{
  "model": "audio embedding model",
  "dataset": "acted Russian speech (Dusha)",
  "train_examples": 26041,
  "input": "waveform_16khz",
  "targets": ["emotion"],
  "num_classes": 4,
  "embedding_dim": 64,
  "arch": "crnn",
  "norm": "batchnorm",
  "activation": "relu",
  "depths": [1, 2, 1],
  "kernel_size": 5,
  "wave_channels": 96,
  "wave_strides": [5, 4, 4, 2],
  "widths": [128, 128, 128],
  "rnn_width": 192,
  "rnn": "lstm",
  "bidirectional": true,
  "rnn_residual": true,
  "rnn_layers": 5,
  "am_softmax_margin": 0.3,
  "am_softmax_scale": 16,
  "optimizer": "muon",
  "muon_scale": "match_rms_adamw",
  "lr": 0.0062,
  "momentum": 0.9,
  "nesterov": true,
  "orthogonalizer": "newton_schulz_5",
  "adamw_lr_other_params": 0.003,
  "grad_clip": 1.0,
  "cautious_weight_decay": true,
  "steps": 2500,
  "batch_size": 64,
  "epochs": 6.1,
  "lr_schedule": "cosine",
  "final_lr_fraction": 0.1,
  "warmup_steps": 250,
  "weight_decay": 0.1,
  "adamw_weight_decay_other_params": 0
}
Rows from block 6, named by matrix and row number. Each number is 128 + 32 x the weight over its row's rms, rounded and kept within 0 to 255. All counts start at 0. After the name is the row's rms in percent of the matrix's.
# weight_hh_l0: LSTM recurrent weights (gates i, f, g, o stacked) (model.rnn.2.rnn.weight_hh_l0, 768x192), inputs 96-191
weight_hh_l0.35 092 [128 101 200  71 178 126 166 112 107 116 186 161  99 149 110 157  79 178 110  84  79 167 142  58 114 141 131 180 163  98 113 141 152 104 125 117 111 147 118 123 127 112 157 140 134 166  72  81 101 101 131 168  89 151 113 168 150 155 146 148 101 124 113 192 152  88 126 124 120 123 127 125 182  95 171 142 111 140  88  89 190 146 129 185 111 115 117 157  74  98 236 155 159 135  72  96]
weight_hh_l0.36 107 [158 126  78 111 166 141 124 180 162 137 166 128  62 157 180 103 162 107 189 130 180 138  91 123  67  99  93 133 170 174  99 127  98 132 140  72 132 163 180 136 135  70 134 122 167 118 127 133 109 204 102 131  58 127 129 156  69 147 114 121 117 167  96 140 143 173 135 117 139 102 166 128 141 177 139 121 149 136 131 120  88 120  70 128 155 124  97 170 172 104 103 130  99 145 147 144]
weight_hh_l0.37 094 [129 126 131 138  62 118 150 111 136 106 116 168  98 169 144 125 132  87 126 135 126 171 220 130 138 137 166  94 115 157 143  71 146 161 152 146 130 143 152 212  87 131 168  79 107 115 133 163 132 175 136 100 176 130 135 102 142 143  94 112 152 146 138 155 126 130 177 166 112 130  85 115 147  86 141 135  88 112 156 108  54  81 196  58 125 118 102 172 150 112 111 126  80 111 153  96]
weight_hh_l0.38 090 [185 108 110 121 135 159 130 124 146 177 162 141  67  61 156 135 142  68 131 141 136 121 122 162 145  97 168 196  90 121 100 128 118 156 156 113 135 140 121 140 129 111 137  78 138  85 134 186 109 157 189 178 190 120  31 120  87 122 142 131 103 152  60 139 172 181 103 104 153 161 140  80  87 150 185 139 153 134 110 152 159 190 149 117 134 153 112  79 138  88 128  91  86 143 162 135]
weight_hh_l0.39 102 [111 159 171 128 133 104 130 132 108 114 168 117 128  82 220 132 110 105 156 114 106 135 186 131  65  83 119 146 134 143 147 133 112 139 126  97  96 138 105 132  50 120 128 142 141 120  98 107 138 116 169 120 146 154 116 152 140 109  83 118 117  80 192 179 166 172 151 117 131 126 113 109 124 161 181  83 174  82 160 119  75 139  46 170 130 113 120 139 137 128 105 136 139  49 141 173]
weight_hh_l0.40 095 [118  83 141 133 146 110 121 123 154  55 152 169 180 125  83 210 158 143 154  61  59 126 116 142 169 138 116 182 165 111  58  83 184 131 136 157  94 140 148  99 140 154 123  76 137 136  75 158 165 146  92 118 183 121 139  92 170 119 157 184 129 169 110 125  97  63 149 145 144 222 119 155 176 119 132 181 133 143 149 137 112 139 131 115 140  94 154 124 115 149 113 123 132 116 131 100]
weight_hh_l0.41 100 [146 106 113 178 146 120 134 160 114 134 101  91  89 121 101 100 134 152 161 171 110 119 143 126 143 132  61 116 171 101 145 116  82 135 151 129  73 151 186 168 197 122  77 124 177 116 165 191 138  97 196 122 143 181 152 109  50 169  99 174 122  92  93  79  99 137  81 169 151 167 183  73  79 120 122 114  71 128  52 107  94 122 104 116 146 164 174 115 101 119 131 183 113 134  24  37]
weight_hh_l0.42 092 [111  94 113  79  65 124 128 118 131  87 123 146 166  99 174 117 152 130  46 129 100  96 113 160 174 158 156  97 232  91 171 136 164 114 113 136 199 160 135 121  78 106 129 141 166 138 170 153 105 187 123 153  77 114 181 181 120 134  95 160  90 132 127 119 137 184 148 144  55 177 206  69 118 173  92 134  96 113 108 162 147 142 126 113  86 174 133 128 171 117 105  67 101 115 153 135]
weight_hh_l0.43 104 [137  94  95  95 147 145 136 197 158 150 159 177  82  48 117 178 152  78 104  94  98 164 116 183  83 112 140 131 168  96 109 103 112 150  85 174 131 126 166 103 132 141 159 175 166 102 112  68  94 146 136 151 165 121  80 132 152 150  58 108 101 122 157 144 122 116 102 165 106 145 166 108 113 142 105 121  55 142 122  91 115 164  95  92 147 148 187 123 101  89 143 175 142 131 192 127]
weight_hh_l0.44 097 [ 73 180  88 131 157 126 179 171 100 141 111  98 138 130 123 147  94 125 114  93 151 100 165 176 148 104 156 121  71 141 127 138 156 136 123  55 102 113 168 135 150  96 150 128  75 100 156 164 109 126 118 148 144 137 125 122 160 114  51 139 136  94  81 103 103 177 136 167 171  87 123 166 107 116 141 164 166 127 165 145 111 100 178 167 138 148 149 131 136 109 162 107 155 148 121 102]
weight_hh_l0.45 095 [132 168 131  63 145 118 117 134  96 115 158 117 145 102 173 158 127 114  76 133 142 214 101  99  79 140  64 152 150 181  81 159 185 130 126 173 110 127 142 106 133 198  70 125 146 199 157  44 173 124 101 132 152 127 144  93 141 113  77 139  97 158 116 165 156 113  71  34 152 141 191 116 157 121 150 108 133  98 143 121  77 108 140 188  94 158 121 139 112 121 133  92 119 188 123 172]
weight_hh_l0.46 101 [179  98 145 163 140 162 163 113 139  83 124 170 133 145 100 193 128  88 139 158 107 145 198 138 157  66 120 140 174 111 148 108  99  67 127 153 141  78  56 149 169  97 171 177 191 141 109 140 160 100  93 162 128 121 136 173  77 195 102 106  91 130 149 166 138 155  86 147 139 172  86 139 116 174 181  90 114 107 174 164 126 116 128 100 117 104 119 165 153 125  76 137 129 199 173  94]
weight_hh_l0.47 090 [ 99 109 147 141 142 150 123 110 202 100 119 136 107 126 101 177 191 148 127 112 182 135 229  52 120 119 108  79 123  96 145  87 110  72 132 133 110  85 131 159 129  90 107 139 152 129  89 219 106 140 107  69 138 134 124 169 144 158 115 200 119 141 136 122 122 108 120 135 163  65 124 131 143  96 112 151 114 122 134 173 118 136 148 180  27 203  86 138  84 128 150 144 133 103 116 129]
weight_hh_l0.48 098 [140  95  92  61 141 140  81 100 189 170 149 106 172 115 125 124 162 172 115 123 170 134 117  81 146 166  99 177 123 174 122 138  83 163 117  72 132 133 148  83 119  70 160 131 172 121 107  97 191 198 127  95 159 119 128 130 101 106  84  85 143 131 158 178 204 135 123  96 123 205  77 115 169 120 152 108 139 125  98 127 102 118 124 130 109 146 163 111 158 140 163 127 177 157 132 210]
weight_hh_l0.49 094 [160 125 165 107 125  95 146 153 130 118 161 110 132  81  72 156 135 160 150 133 101 147 107 132 151 125 156 100 160 140 113 140 107 145 186  96 133 158  66 169 161 166 106  88 141 106 113 153 132  52 110 172 124 150 107 104 152 128 131 166 154 155  86 158 128 113 209 171 118 143 112 139 132 185 127  99 118 152 117 191  81 113 134  46 103  97 146  75 143 159  70  94 117 125 110  81]
weight_hh_l0.50 099 [ 94 128 116  87 117 183  92 106 143 114  90 115 204 135 164 107 125 138 126 109 173 144 139 127 147  79 153 129 128 133 169 107 143 148 128 129 123 144 126 136 124 155 176 168 168 168 109 180 174 106 114 105 184 102 180  81 150 185 110  56 127 154 163 113 128 120 163  95 140 186 143 111 127 155  93 180 189 127 189 163 144 121 148  91 159 146 153  67 164 103 153 113 108 131 103 129]
weight_hh_l0.51 091 [168 133 148 171 121 111 175 124 166 177 135 136 149 157 129 131 151  75 223 128 218 127 104  83 131 108 146 125  89 144  85 162 110 131 156 131 119 113 134 183 176 136 112 145 104 109 160 165 130 114 104  82 109 164 177 121 130 145 149 116 143 110 180  91 136 160 104 162 118 158 165  89 119 150 146 122 103  88 158 156  97 104 140 147  93 168  58 109 164 118 160 112  98 113 129 101]
weight_hh_l0.52 110 [129  95 123 119 140 148 114  87  98 101 142 123 100  80 121 159 141 109  70 126 153  99 178 144 145 147 108  92 106  74 129 110  62 108  91 174 146  76 112 164 175  95 132 214  39 155  67 139 127 155 144 155 105 113 126 116  64 131 120 127  91 118 154 121 125 130 134 170 196 155 150 126 172 149 165 150  65  81 174 118 100 118 128 101 108 119 128 141 172 129  84  72 127 129 137 137]
weight_hh_l0.53 099 [116 146 144 140 130 175 108 106  99 134 180 113 176 146  70 100  88 138 105  97 147 104 121  79 139 171 126 124 155  96  89  79 117 144 151 152 159  87  86  94 123 162 123  69 152 103  72 128 157 114 132 163 111 139 132 150 144 101 124 148  82 143  77 156 169 110 120 138 127 150 150 197 129 103  95  71 122 150 155 134 115  93 165 143 142 130 184 153 104  77 170 123 148  83 155 116]
weight_hh_l0.54 098 [166 101 134 105 132 137 143  93 174 161 155 116 150 131 156  98 106 108  59 147 158 135 176 165 141 151 131 126 139 139 131  72 105 132 117 119  92 171 123  90 140 133  82 186 149 161 119 147  60 118 131 137 126 113 151 154 149 176 107 177 133  87 147 151  95 173  81  87 110 112 149 158  87 106  65 143 122 150  99 149 129  80 112 100 185 135 172  89 179 133 159  70 152 165 104 123]
weight_hh_l0.55 090 [149  85  63 121 158 141 148  91 146 170 109 135 162  89 127 101  76 120 187 117 119  94  88 131 153 161 102 145 110 137 187 147 217  65 178 131 118 154 148 155 122 132 139 127 119 180 168  85 147  99  95 135 125 155  82 112 150 117 163 174 105  77 126 141 114  67 168 153 106  93 117  91 183  80 139 109 106 109 151 122  98  82 132 103 150 114 185 157 141 148  71 161 110 153 101 207]
weight_hh_l0.56 093 [162 156 127 122 178 105 115  79  96  96 169 130  94 141  96 197 118 147  80  95 141 104 136 125 137 124  86 126 143 164 117 151  97 138  70 125 121 142 141 109 127 107 127 208 108  88 125  97 146 162 158  89 188 125 123 128 186  84  63  89 120 118  93 100 155 135  74 116 121 151 107 145 114 117 117 136 172 119 150 182 134  95 127 118 111 105 158 144 127 186 158 122 130 107 104 133]
weight_hh_l0.57 088 [105 160 154 128  93 115 122 105 128 161 143 126 160 124 125 160  89 142  96 130 101 117 137  96 110 137  90 116 118  64 167 112 163 126  84 163 134 111 190  92 117 158 120 109 113 125 154 144  66 109 126 154 134 134 148 126 123 125  89 114  95  84 179 180  93 132 159 128  90 129 150 102 153 128 122 105 142 104 127 120 189 113 171 161 128 134 194  95  86 179 115 144 127 134  80 119]
weight_hh_l0.58 092 [152 116 120  91  91 156 144  89  95 119 101 162 122 136 102 185 149  93 106 128 105 153  79  91 111 148  85  77  74 121 111 122 144 152 120 128 161 140 102 117 147 145 113 138 164 115 138 167 128 129  87 155 179 133 138 125 144 103 140  90  84 123 183 101 156  73 151 138 127 118 105 168 116 104 101 140 148  91 131 169  92 102 119 141 132 129 117 148 101  75 111 131 122 149  96 169]
weight_hh_l0.59 094 [114 144 127 120 156 174 139 138 165 112 124 159 119 122 128 134  82 137 189 128 117 179 126 105 141 108 142 157 156  87 146  91 159 212 174 115 101  78 145 139 146  77 153 148 147  66  90 128 102 118 100 158 118 154 175 117 123 172 143 139 160 190 128 132 113 133 136 141 105 186 171  74 140 114 100  71 160 101 168  79  96  91 133 129  74 114  79 152  88 157 139 118 113  45 100 155]
weight_hh_l0.60 087 [141 158 138 101 177  97 118 116 163 136 132 144 130  78 154 105 158 136  89 154 103  91 100 142 104 128  77 132 164 174 109 143 131 131 173 128 146 137 114 122 132  92  92 121  99 109 147  89 179 145 133 113 120 136 130  98  63 152 137 118 128 199  59 107 172 177  93 191  98  76 120 111 110 161 154 123  93 132 207  69 189 119 139 145 103 179 168 124 125 168  85 125 133 105 150 118]
weight_hh_l0.61 085 [ 87 126 118 152 134  65 142 160 175 145  72 111 183 132 119 118 147 139 167  92  78  92 140 147 114 172 148 122  94 127 142  90 119 109 138 162 152  93 111 115 155 121 111  63 130 141 138 151 173 210  75 205  99 130 140 124 156 105 125 119 123  89 113 109 166 146 146 131 107 173 113 170 131 144 138 129 128 131  97 157 120 111 121 163 176 112 116 110 140 113 119  96 207 121  98 211]
weight_hh_l0.62 108 [156 130 159 105 141 158 140 122  99  94 105  97 143  60 141  86  80 186 149 108  62 122 175  83 127 124 131 145 100 103  99 112  97 175 146 102 157  73 120  93 110  88 114 127 102 139 100  97 106 136 170 152 123  81 122 202 119 140 160 163 159 195 105 164 107 149 106 176 163  60  63 150 124 120 165  94 123 147 126  74  98 194  79 102  56 129 122 117 138 159 141 114 109 127 124 153]
weight_hh_l0.63 101 [185 109 153 158 116 120 172 151 111 113 188 138 101 115  99 129 108 188  97 179 112 111 136 105 153 103 173 107 103  98 162 138 151 109 175 143 159 143 118 105 109 143 103 116  75 173 126 140 130 166 151 159 114 156 154 154  66 102 203  51 167 139  84 147 160 159 166 177 108 187  71 169 103 134 151 131  42 105 107 150 151 136 207 194  89  67  94 149 112 181 139 122 168 133 195 150]
weight_hh_l0.64 102 [152 160 182 160 201  98  90 101 171 114 133 102 142 138 117 121 155 159 140  66 133  89  94 190 127  61 130 100  75  50 133 177 153 139 156 103 134 147  91 133 149 115  48 120 169 158 152  70 128 120  66  99 168 158 161  89 144  88 154 113 159 165 126 132  83  91  66 161 120 144  95  99 148 136 127 108 123 123 141 124 130 210 114 148  77 129 128  88 142 119 141 177 138 119 161  76]
weight_hh_l0.65 096 [148 125 127 160 134  98 103 121  91 165 155 181 147  69 105 161 122 152 116  77  86 134 127  95 137 111 128 165 128 153 130 131  82 134 130  85 132 165  88 130 120 141  92 129 131 122 181 150  47 144 156 157 128 172 112 122 172 184  92  98 137 117  94 164 127  71  99 113 146 130 160 116 132 193 140 177 101 110  99  92  70 109 188  84 132  97 112 198  87 127 160 114 125 120  95 176]
weight_hh_l0.66 089 [132 134 106 118  94 142 135 141 156  55  94 183  93 116 147  90 110  99 112  98 116 149 131  70 117  94  92 139 200 100 117 116 126 125 154 145 107 145 151  79 151 157 173 111 127 131 106 188 202 117 139  90 119 148 162 107 166  87  78 144 122 134 140  59 137  42 118 127 150 126  93  99  87 121 102 151 168 110 129 171  95  91  93  85 125 124 124 126 157 105 154 124 169 156 129 112]
weight_hh_l0.67 104 [157 100  92 164 137 108 124 110 117 163  99 120 148 104 101 147 122 120  67 126  93 166 145 145 152 101 116 120 106 116 196  92 159 117 121 119 130  95 164  99 131 162 131  98 108 101 177  76  72 127 118 157  24  91 119 168 127 197 168 160 133 116  61 162 164  91  78 136 135 141  44 175  60 109 127 131 153 118 111 145 144 152 198 170 158  86 102 108 152 130 129 102 130  76 163 145]
weight_hh_l0.68 094 [144 125 144 124 102 165  92  95 117 156 131 129 109 146 104 113 116 122 100 124 185 191 128  98 195 154 161 142 157  88 124 154 133 137 117  89  83 161 114 178 148  85 145 108 100 179 139 132 134 106  83  90  80 149  91 122  98  77 107  96 101 107 134  92  76 151 148  77 199 122 179 138 110 126 119  96 102 104 108 117 135  87 150 176 104 202 128  97 130 112 155 200  90 134 172  72]
weight_hh_l0.69 094 [166 159 148  82 155  44 101 116 179 115 155  84 109 188 119 126 101 134 154 113 181 172 125 165 140 139 183 144 124 136 111 116 133  96 190 111  93 144 158 136 128 169 100 111 119 158 132 152 136 201  25  93 116  69 135 116 154 125 151 140 186 126 131 106 114 141 193 129 139 118 135 107 172 101 149  88 141 143  88 139  93 178 148 148 144 131 126 105  76  86 153 183 158  79 199 123]
weight_hh_l0.70 100 [128 147  68 136 138 123  87 110 114 126 148 146 153 167  65 151 113 114 118 133  98 140 147 154 143 161 156 151 173 128 124  91 128 130 123 131 152 147 164  98  81  90  78  96 154 103 132  88 141 127 107 134 131 183  97 131 125 150 145 112 166  94 100 142 100 155 140 174  94 121 117  80 174 181 168 126 149 146 106 111 137 166 160  60 118 154  85 164  94 136 160  68  95 131 124 155]
weight_hh_l0.71 101 [ 77  91 165  91 127 112  89 137 142 106 112 160 134 150 114 165 146 119 134 142 125 198 111 151 129 174 118 124 102 172 148 133 128 119 112 145 126 150 132  88 168 111 100 132 130 130 161 133 137 144 135  80 164 140 148 154 145  88 118 125 136 142 130 152 133 137 199 154 192  99  95 147 111 158 192  92 161 173  99 147 117 100 103 106  67  96  46 110 121 102 146 129 119 132 118 152]
weight_hh_l0.72 097 [192  84 172 165 100 133 121 177 116 137 126 149 136 142 101 175 153 121 106  55 126 161 145 124 133 103 113 110 129 153 125  84 177 183 140 110 115 131 155 136  71 109  95 125  99 124 135 108 171 146 125  68  79  76  99 125 146 185 108 154 209 140 179 155 181 101 101 135 187  95  92 158 125 122  91 187  96 178 128  89 128 158  50 182 115 129 102  93 129 131 118  69 124 108 129 135]
weight_hh_l0.73 092 [122 130  95 139  92 122 118 117 101 122  62 104  61  92 138  88 144 117  71 134 120 146  99 164 107 145 190 173  94  93 177 128  89 183 158 154 133 164 117 116 114 132 156 102 109 143  85 123 112 209 105 151 138 142 124 157  76  88 152 132 133 186 135 144 169 120 116 136 111 114 121 104  84 119 134 155 119  92 155 169 151 142 184 165 158 111 191 141 153  85 123 134 132  70 124 144]
weight_hh_l0.74 111 [137 140 160 123 139  85 129 158 156 179 100 156 118 112 154  94 145 132 126  92 145 194 204  92 127 105 135 153 111 136 137  92 143 165 137 131 132 125  60 104  67 136 131 155 119 108 132  64 154 107 121  82 127 167 147 124 160  75 182 120 146  87 114 143  73  86 139  96  91  96 148 142 129 132 106 130 172 135 143 102 168 142 100 152 135 105 142 138 126 183  88  62 107 135 115 101]
weight_hh_l0.75 108 [134 105 136 159  94 176  82  94 104 136 160  72 114  37 139 111 101 186 120 138  62 173 103 164 167 147 108  78 118 130 100  98 151 136  90 105 209 141 132 172  88 129 167  88 193 162 171 100 106 146 133 109 155 146 107 182 130 117 131 154 175 104 119 127 107 148 158 121 122 157 100 134 176 122 186 179 157 109 169 161 225 120  90 111 120 133 128 122  94 142 129 164 131 132  88 112]
weight_hh_l0.76 104 [148 111 155 118 129  82 124 117 161 135 107 229 104 153 233 172 142 100  77 109  93 144 126 129 113 174  57 101 110  76 135 169 136 134 128 131 106 130 121 120 129 156 179 118 226 142  96 137  93 119 109 123 170  69 109 128 100 165 112 136 166  83 145 131 108 163 124 128 154 176 145 124 134  89 150  84 156 141  76 139 179 190  62 142 153 117  70 136 132 187 102 148  67 149 104 176]
weight_hh_l0.77 103 [124 123 155 132 101 168 103 126 142 116 116 117 102 150  93  87 205 142  99 152 101 179 157 144  56 113 144  71 148 132 108 213 144 143  94  82  70 104 149 161  86  55  95  77 171  98 103 198  35 150 132 148 128 118 130 157 131 125  83 176 126 167 107  71  94  83 119 120  70 156 160  91 119 139 161 161  82 125 136 158 160 132 147 136  90 110 148 146 118  86 121 141  87 126 145 108]
weight_hh_l0.78 107 [101 102 129 142 115 102 121 121 126 109 109 145 125 136 141 143 111  59 128  99  82 110  93  97 135 157 156 113 153 153 114 156 102 138  98 119 114 104  79 147 182 112  89 131  98  98 125 155 143 195 196 154 105  78 119 166 222 107 120 128 146 175 145 124 139 113 106 110 107 120 150 116 113 106  83  99 136 156 188 123 124  81 120 141 115 146  80 138 135 172 179 150 177 149 155 169]
weight_hh_l0.79 095 [154 116 101  95 139 145 125 113  83 132 109 100 115  86 115 111  70 127 150 132 159 163 113  84 117 137 110 164 121 136 130 114 178 173  83 122 127  97 162 145 169 131 149 177 176 138 132 138 107 120  56  90 158  29 163 162 144  51 167 168  90 152 130 113 137 160 146  94  93 139 114  66 151 106 122 136 152 124 177 113  90 125 128 168  71  46  58 102 186 127 137 114 153 165 117 135]
weight_hh_l0.80 098 [111 187  84  96 139 138 157 152 138 109  73 167 145 114  96 165 149 163  64 133 136 101 150  72 157 113 172 134 126 131  78 107  80 127 124 112 176 135 126  65 161  85 110 136 130 118  89  88 102 180 118 134 127  95  84 138 121 161  77 124 176 195 139 150 129 104 143 166 145 167  83 144 131 180 160  58 142 170 158  93 191 144 100 129 149  92 127  94 108 169  92 103 136 143 144 129]
weight_hh_l0.81 097 [143 169  43 133 113 146 123 137  69 174 120 136  91 115 100 131 105 148 141 160 161 163 100 149 140 183 121  80 104 127 125 120 161 179 117 172 165 118 116 126 179 162 113 150 116 115  60 167 110 139 155  94 166 126 143 147 145 129 151 112 102  66 180 131  86 137 165 146 164 139 111 130 151 104 177 102 113 141 110  75 123 146 133 135 140  78 113 158  93  97 150  81 106 116  67 153]
weight_hh_l0.82 102 [100  77 152  92 115  53  81 124 141  61 130 133 124  91 152 107 130 106 156 142 157 102 160  62 114 151 105 167  99 159 102 116  73 122 159 164 136 161 128 108 137 137 146 166 120 136 149  95 140 180  83 118 114 115 129 161  97 115 150 196 123 165  76 141 163 163 121 140 144 135 127 128 188 114 119 147 136 189 156 195 115  95 112 110 133 135 101  94 138  64 131 120 195 172  86 170]
weight_hh_l0.83 094 [141 176 167 158  46 194 117 140  92 120 111 131 102 112 122 150 143  97  97 113 120 172 108 117  77 111 173 122  55 131 131  72 151 106 125 126 101 173 129 115 134 148 134 154 143 180 120  96 192 105 171 126 141 133  96 166  77 181  74  82 152  70 160 117 185  82 145 103 140 150 133 161  84 152  91 124 188 109 102 128  47 162 135  97 103  97  95 137 128 172  73 105 155  88 162 126]
weight_hh_l0.84 094 [124 140 122  99 109  83 122 167 126 129 126 168 136  98 129 162 188 116 127 119 153 148 148 100 116 166 154 140 144  96 134 143 119 102 108 144 153 111  96 126 128  79  93 130  88  82  93 125 106 173 141 144 139 190 132 127 104 107 153 146 142 144 135  21 137  70 154 145  75  90 142 114 129 102 117 146 130 161 178 101 231 101 139 119 127  75  98 114 166 157 141  94 141 148 142 124]
weight_hh_l0.85 092 [122 134 173 142  84 146 159 101 105 198 115 134 212 153 128 101 151 177 113 105  77  98 144 177 158 168  90 151 127 120  81 187 112 108 133 125 144 198 118 148 141  95  85  99  73 187  99 112 211 165 151 176 160 124  89  92 120 159 102 105 114  99 120 105 143 139 114 123 114 141 108 135 131 164 122 124 150 126 110 189 173 101 130  83 150 142 125 119  88  52 142 129 135 162 162 103]
weight_hh_l0.86 103 [127 132  95  64 154 164 148  85 169 148 112 126 141 119 127  69 172 100 170 141 156 113 120 169 118 152 101  78  83 176 152 128 129 172 101 130 110 117 132 124  96  85  99 100  99 127 126 159 114 196 176  96 124 116 168 129 105  61 170 185 168 155 104 115 155 127 178 112 114 130  86 114  90 171  74 160  82 131 124 135 121 141 177 140 108 110  65 158 152 157 181  63 179 113 112 130]
weight_hh_l0.87 100 [146 155  57  87  54  98 126  99  97 137 141  93 157 123  64  74  90 161  92 113 112  76 137  93 176  87 208 192 143 168 131 160  89 140 103  79 136 131  91 147 133 121 140 136  87  86  92 146 114 203 116 108 123  93 175 134 157 126 126 102 124 147 187 138 136  82 114 171 125 184 124  94  70 128 110 159  65 173 104 103 160 128 115 115 148 120 111 198 105 104 140 144 127 141 111 122]
weight_hh_l0.88 097 [142 185 128  87 168 109 153 124 147  85 167  68  90 175 163 110 141 104 101 145 179 153 144 166 101 138 105 117  89 105  91  79 135 135  94 151 139 123 114 113 105 131 153 188 122 152 199 117  94 135 137 160 112 197 136 126 134  62 101  94  97 132 125 127 156 184 150 133 104 160 156 126 179  70 128 171 182 126 135 161 129 103 109 120 105  95  93 160 149 146  93 140 145  97 109 125]
weight_hh_l0.89 100 [151 151  60 150 114  80 125 167 119 124 124 115 176 134 169 137  98 170 156 118  82 121 123  95 138 172 173 160  93 170 145 143  70 111  97 179 127 155 112  62 115 167 149  96 137 134  95 180  96 198 102 132  88 124 109 165 142 136 138 163 212 177 160  79 136  77 125 135 173 126 148 108 134 145  75 131  96 117 157 151 133 151 124 148 130 154 193 127  90 110 138 153 130 146  81 183]
weight_hh_l0.90 098 [ 95 131  48 141 135 135  69 105 167  94  60 123 109 140 116 175 118  79 128 170 145 114 100 155 102  69 120  82 123 154  94 109  65  63 150 147 137 142 150 131 124 135 113 141  98 155 114  99 144 165 149 184 107  71 142  95 175 136  92 139 151 114 121 108 133 119  91 102 104  81  80 106 130 125 156 143  75 135 114 128 126 117 120 126 133  97 119 146 146 142 179 101 154 185 127  79]
weight_hh_l0.91 105 [146 130 133 103 125 102 177 109 106  82 101 134 166 104 122 185 124 143 150  80 116 166 145 124 128 156 115 132 183  77 143  94 146 122 127 100 144  97 108 136 117 160 157 146 117 164 168  89 143 154 116 129 159 146  61 177 169 126 155 130 107  98 133 114 127  78 120 127 122 115 135 164  98 149  60 152 115 144  89 151 101 121  90 102 104 120 126 126 206 113 136 124 134 102 175  56]
weight_hh_l0.92 099 [ 89 199  94  72  77 120 123  99  74 181 185 176 170 201 175 100 128  82 182 136 172 152 152 121 149 120 185 112 126 127 127 195  84 143 149 117 109  82 164 126 133  80 134 127  66 149 206 137 102 174 121  96 168 211 139 109 171  95 140 146 140 144 146 124 118 117  99 165 105  75 123 133 125 139  94 154  66 139 115 133  95 131 142 171 147 127 213 145 119 132 140  71 117 148 150 140]
weight_hh_l0.93 095 [111 123 125 135 109 107 143 139 184 101 120 167 139  79  94 171 163 117 115  76 165 126  77 109 154 124 123 135 224 205 110 143  88 138 167  38  74 152  48  97 156 110 120 102 191 142 138  96 103  98  80 119 105 138 124 157 118 149  85  95 119 105 140 171 158 164 129 110 160 152 155 101 126 132 120 100 165 122 138 119 167  49 126 139 125 118 150 159 126 116 194 137 146 100 121 160]
weight_hh_l0.94 111 [132 139 103 163 114 128  83 100 194 134 134 118 139 108  77 150 130  98 148 129 135 143 152 113 135 104 161 142 149 137 167 148 139 114 129 121 105 145  39 175 100 183 131 106 144 145  92 115 147 175 168  68 111 129 167 127 166 141  78 137 142 109 147 140 146 158 149 146 118 139 192 105 140 103  90 122  90 142 149  70 122 103  90 112 139  93 100 122  62 154 126 152 113 137  54 160]
weight_hh_l0.95 099 [168  91  30 107 174 124 103 130 123 150  89 119 125  36 153 129  98 135  73 182 149 139  57 114  85 131 139 140 140 137 161 147 166 133 159 110 126 154 138 113  87 155 118 182 174 143 146 145 147 121  73  81 100 100 106  99 133 142 148 168 152 114 129 126 177 195 147 116 118 105 145 107  54 154 173 124 179 130 157 124  82 121 135 121  74 144 169 131 117  82 123 147 155 143 133 130]
weight_hh_l0.96 094 [ 93 115  77 131 119 125 172 136 112 101  76 101 160 136 147 106 110 111 134 129 143 130 145 135 143 160 113  89 124  57 136 147 180  77 157 112 104 152 118 188 149 111  59 143 160 148 132 143 121 120  72 166 135 123 150 118 144 127  98 153 160 108 107  78 149 135 171 142  84 164 101 164 113 193 119 132 173 110 151 129 163 100 156 171  90 141 169 174 145 150 117 100 130 117 131  92]
weight_hh_l0.97 101 [ 98 115 111 160  78  79 129 135  84 118 159  95  95 158  62 167 138 176 162  81  76 151 153 108  78 124 169 115 158 193 110 129  94 177  69 182 118 117 112 106 133 161 108 141 146 140  92 152 159 131 114 103  55 174  92 123 101 130 148 196  93 106 102 144 159 128 139 197 129 135 147 156 126 153 144  73  89 139 163 174 132 123 138 134 164  97 116  50 171 141 118  92 181 164 101 121]
weight_hh_l0.98 111 [ 72 144 193  99  64 126 137  72  97 118 115  97 154 149 141 127 141 160 151 117  99 139 133 115 102 162 105 147  83  57 119  41  99  98 118 127 140  92 139 168  85 134 181 122 170  97 117 133 132 123 114 204 104 132  93 131  64 125 209 131 137 139 118 125  96 142  77 155 154  85 114 128 143  98 204 135 107 127 123 158 191 109 123 149 159 151 107 148 146 141 134 123  92 141  99 116]
weight_hh_l0.99 092 [130 103 118  90 155 130 135 144 114 148 127 138 144 169  64 117  75  64 134 167 127  48 171 136 162  82 138 103 146 199  91 106 110 130 155 132 175 105 111 153 149  85 195 102 164 155  54 138 128 138 125 139  95 168 110 177 134 146 113 101 117 146 168 168 255  99 110 138  75  95 132 139 145 160  79 123  72  64 104 146 147 104 137 146 146 130 155 100 128 133 137 103  96 136 138 116]
weight_hh_l0.100 089 [153 103 150  82  16 194 134 126 156 162 139 120 140 132 102 159 103 127 181  73 119 160 168 133  81 140 160 148 128  90 141 101 148  95 155 126 166 123 124 125 187 108 155 152 142 153  95 142 136 155 145 142  87 207 185 167 109 155  88 111 166  98  92 146 131 186 106 141 137 119 118  50 119 126 141 215 154 118 140 122 109  62 144  61 119 129 145  95 127 127 160 131 143 143 103  74]
weight_hh_l0.101 100 [105 105 114  93 135 126 129 140 120 145 120 147 131 132 179 122 134 145 153 169  83 182 133  70 183 117 162 181 192  95 134 150 123 189 125  64 175 132 155  85  85 197 194 147 120 149  81  71 104 111 152 192 126 121 149 106 144 140 127  96 162  59 146  81 144 143 147  82  97 139 123 166 154  67 148 126 119 121 171 129  74 162 122  86 137 154 148 132 186 130 152 162 126  88 205 139]
weight_hh_l0.102 092 [177 153 128 135 108 143 139 105 115  89 124 153 119 138  82 122 126 134 135 170 121 149 141 122 129  75  98 161 157 144 177 111 105 159 127 132  81 125 163 104 146  94 143  92 117  86 160 162 171  82 114 124 168 132  53 125 172 145 112 195 143 118 177 178 134 102 144  77 121 149  89 179 151 141  99  69 125 146 131 104 187 174 161 152 153  81  62 113  60 111  91 156 143 176  91 159]
weight_hh_l0.103 094 [117 102 129 103  99 100 106  97  98 109 170 146 110 152 121 132 103 156  95  67 149 124 104 117 168 179 103 161 150 148 150  71  44 151  76 163 179 146 135 138 105 136  90 160  77  86 122  88 115  88 123  92 122  87 130 156 136 127 155 125 118 181  56 174 161  86 145 120 152 125 117 128 100  82  94 143 109 128 141 108 141  75 132  87 132  91 152  73 141 121 105 107 192 144  63 130]
weight_hh_l0.104 113 [111 130 133  90 174  91  80 102 115 111 142 143 172 110  23 120 118 168  68 138 134 137 145 105 159 141 178 159  85 112 110 101  97 120 121  81 116 133  88  81 129 144  87 135  97 121  99 131 140 149 128 177 125 131  93 139 134 107 179 110  98 144  79  43 140 170 130 128 121 114 158  96 107 115 164 121 140 120 145  86 155 212 181 154 155 129 176 189 130  99 152  99 132 187  94 150]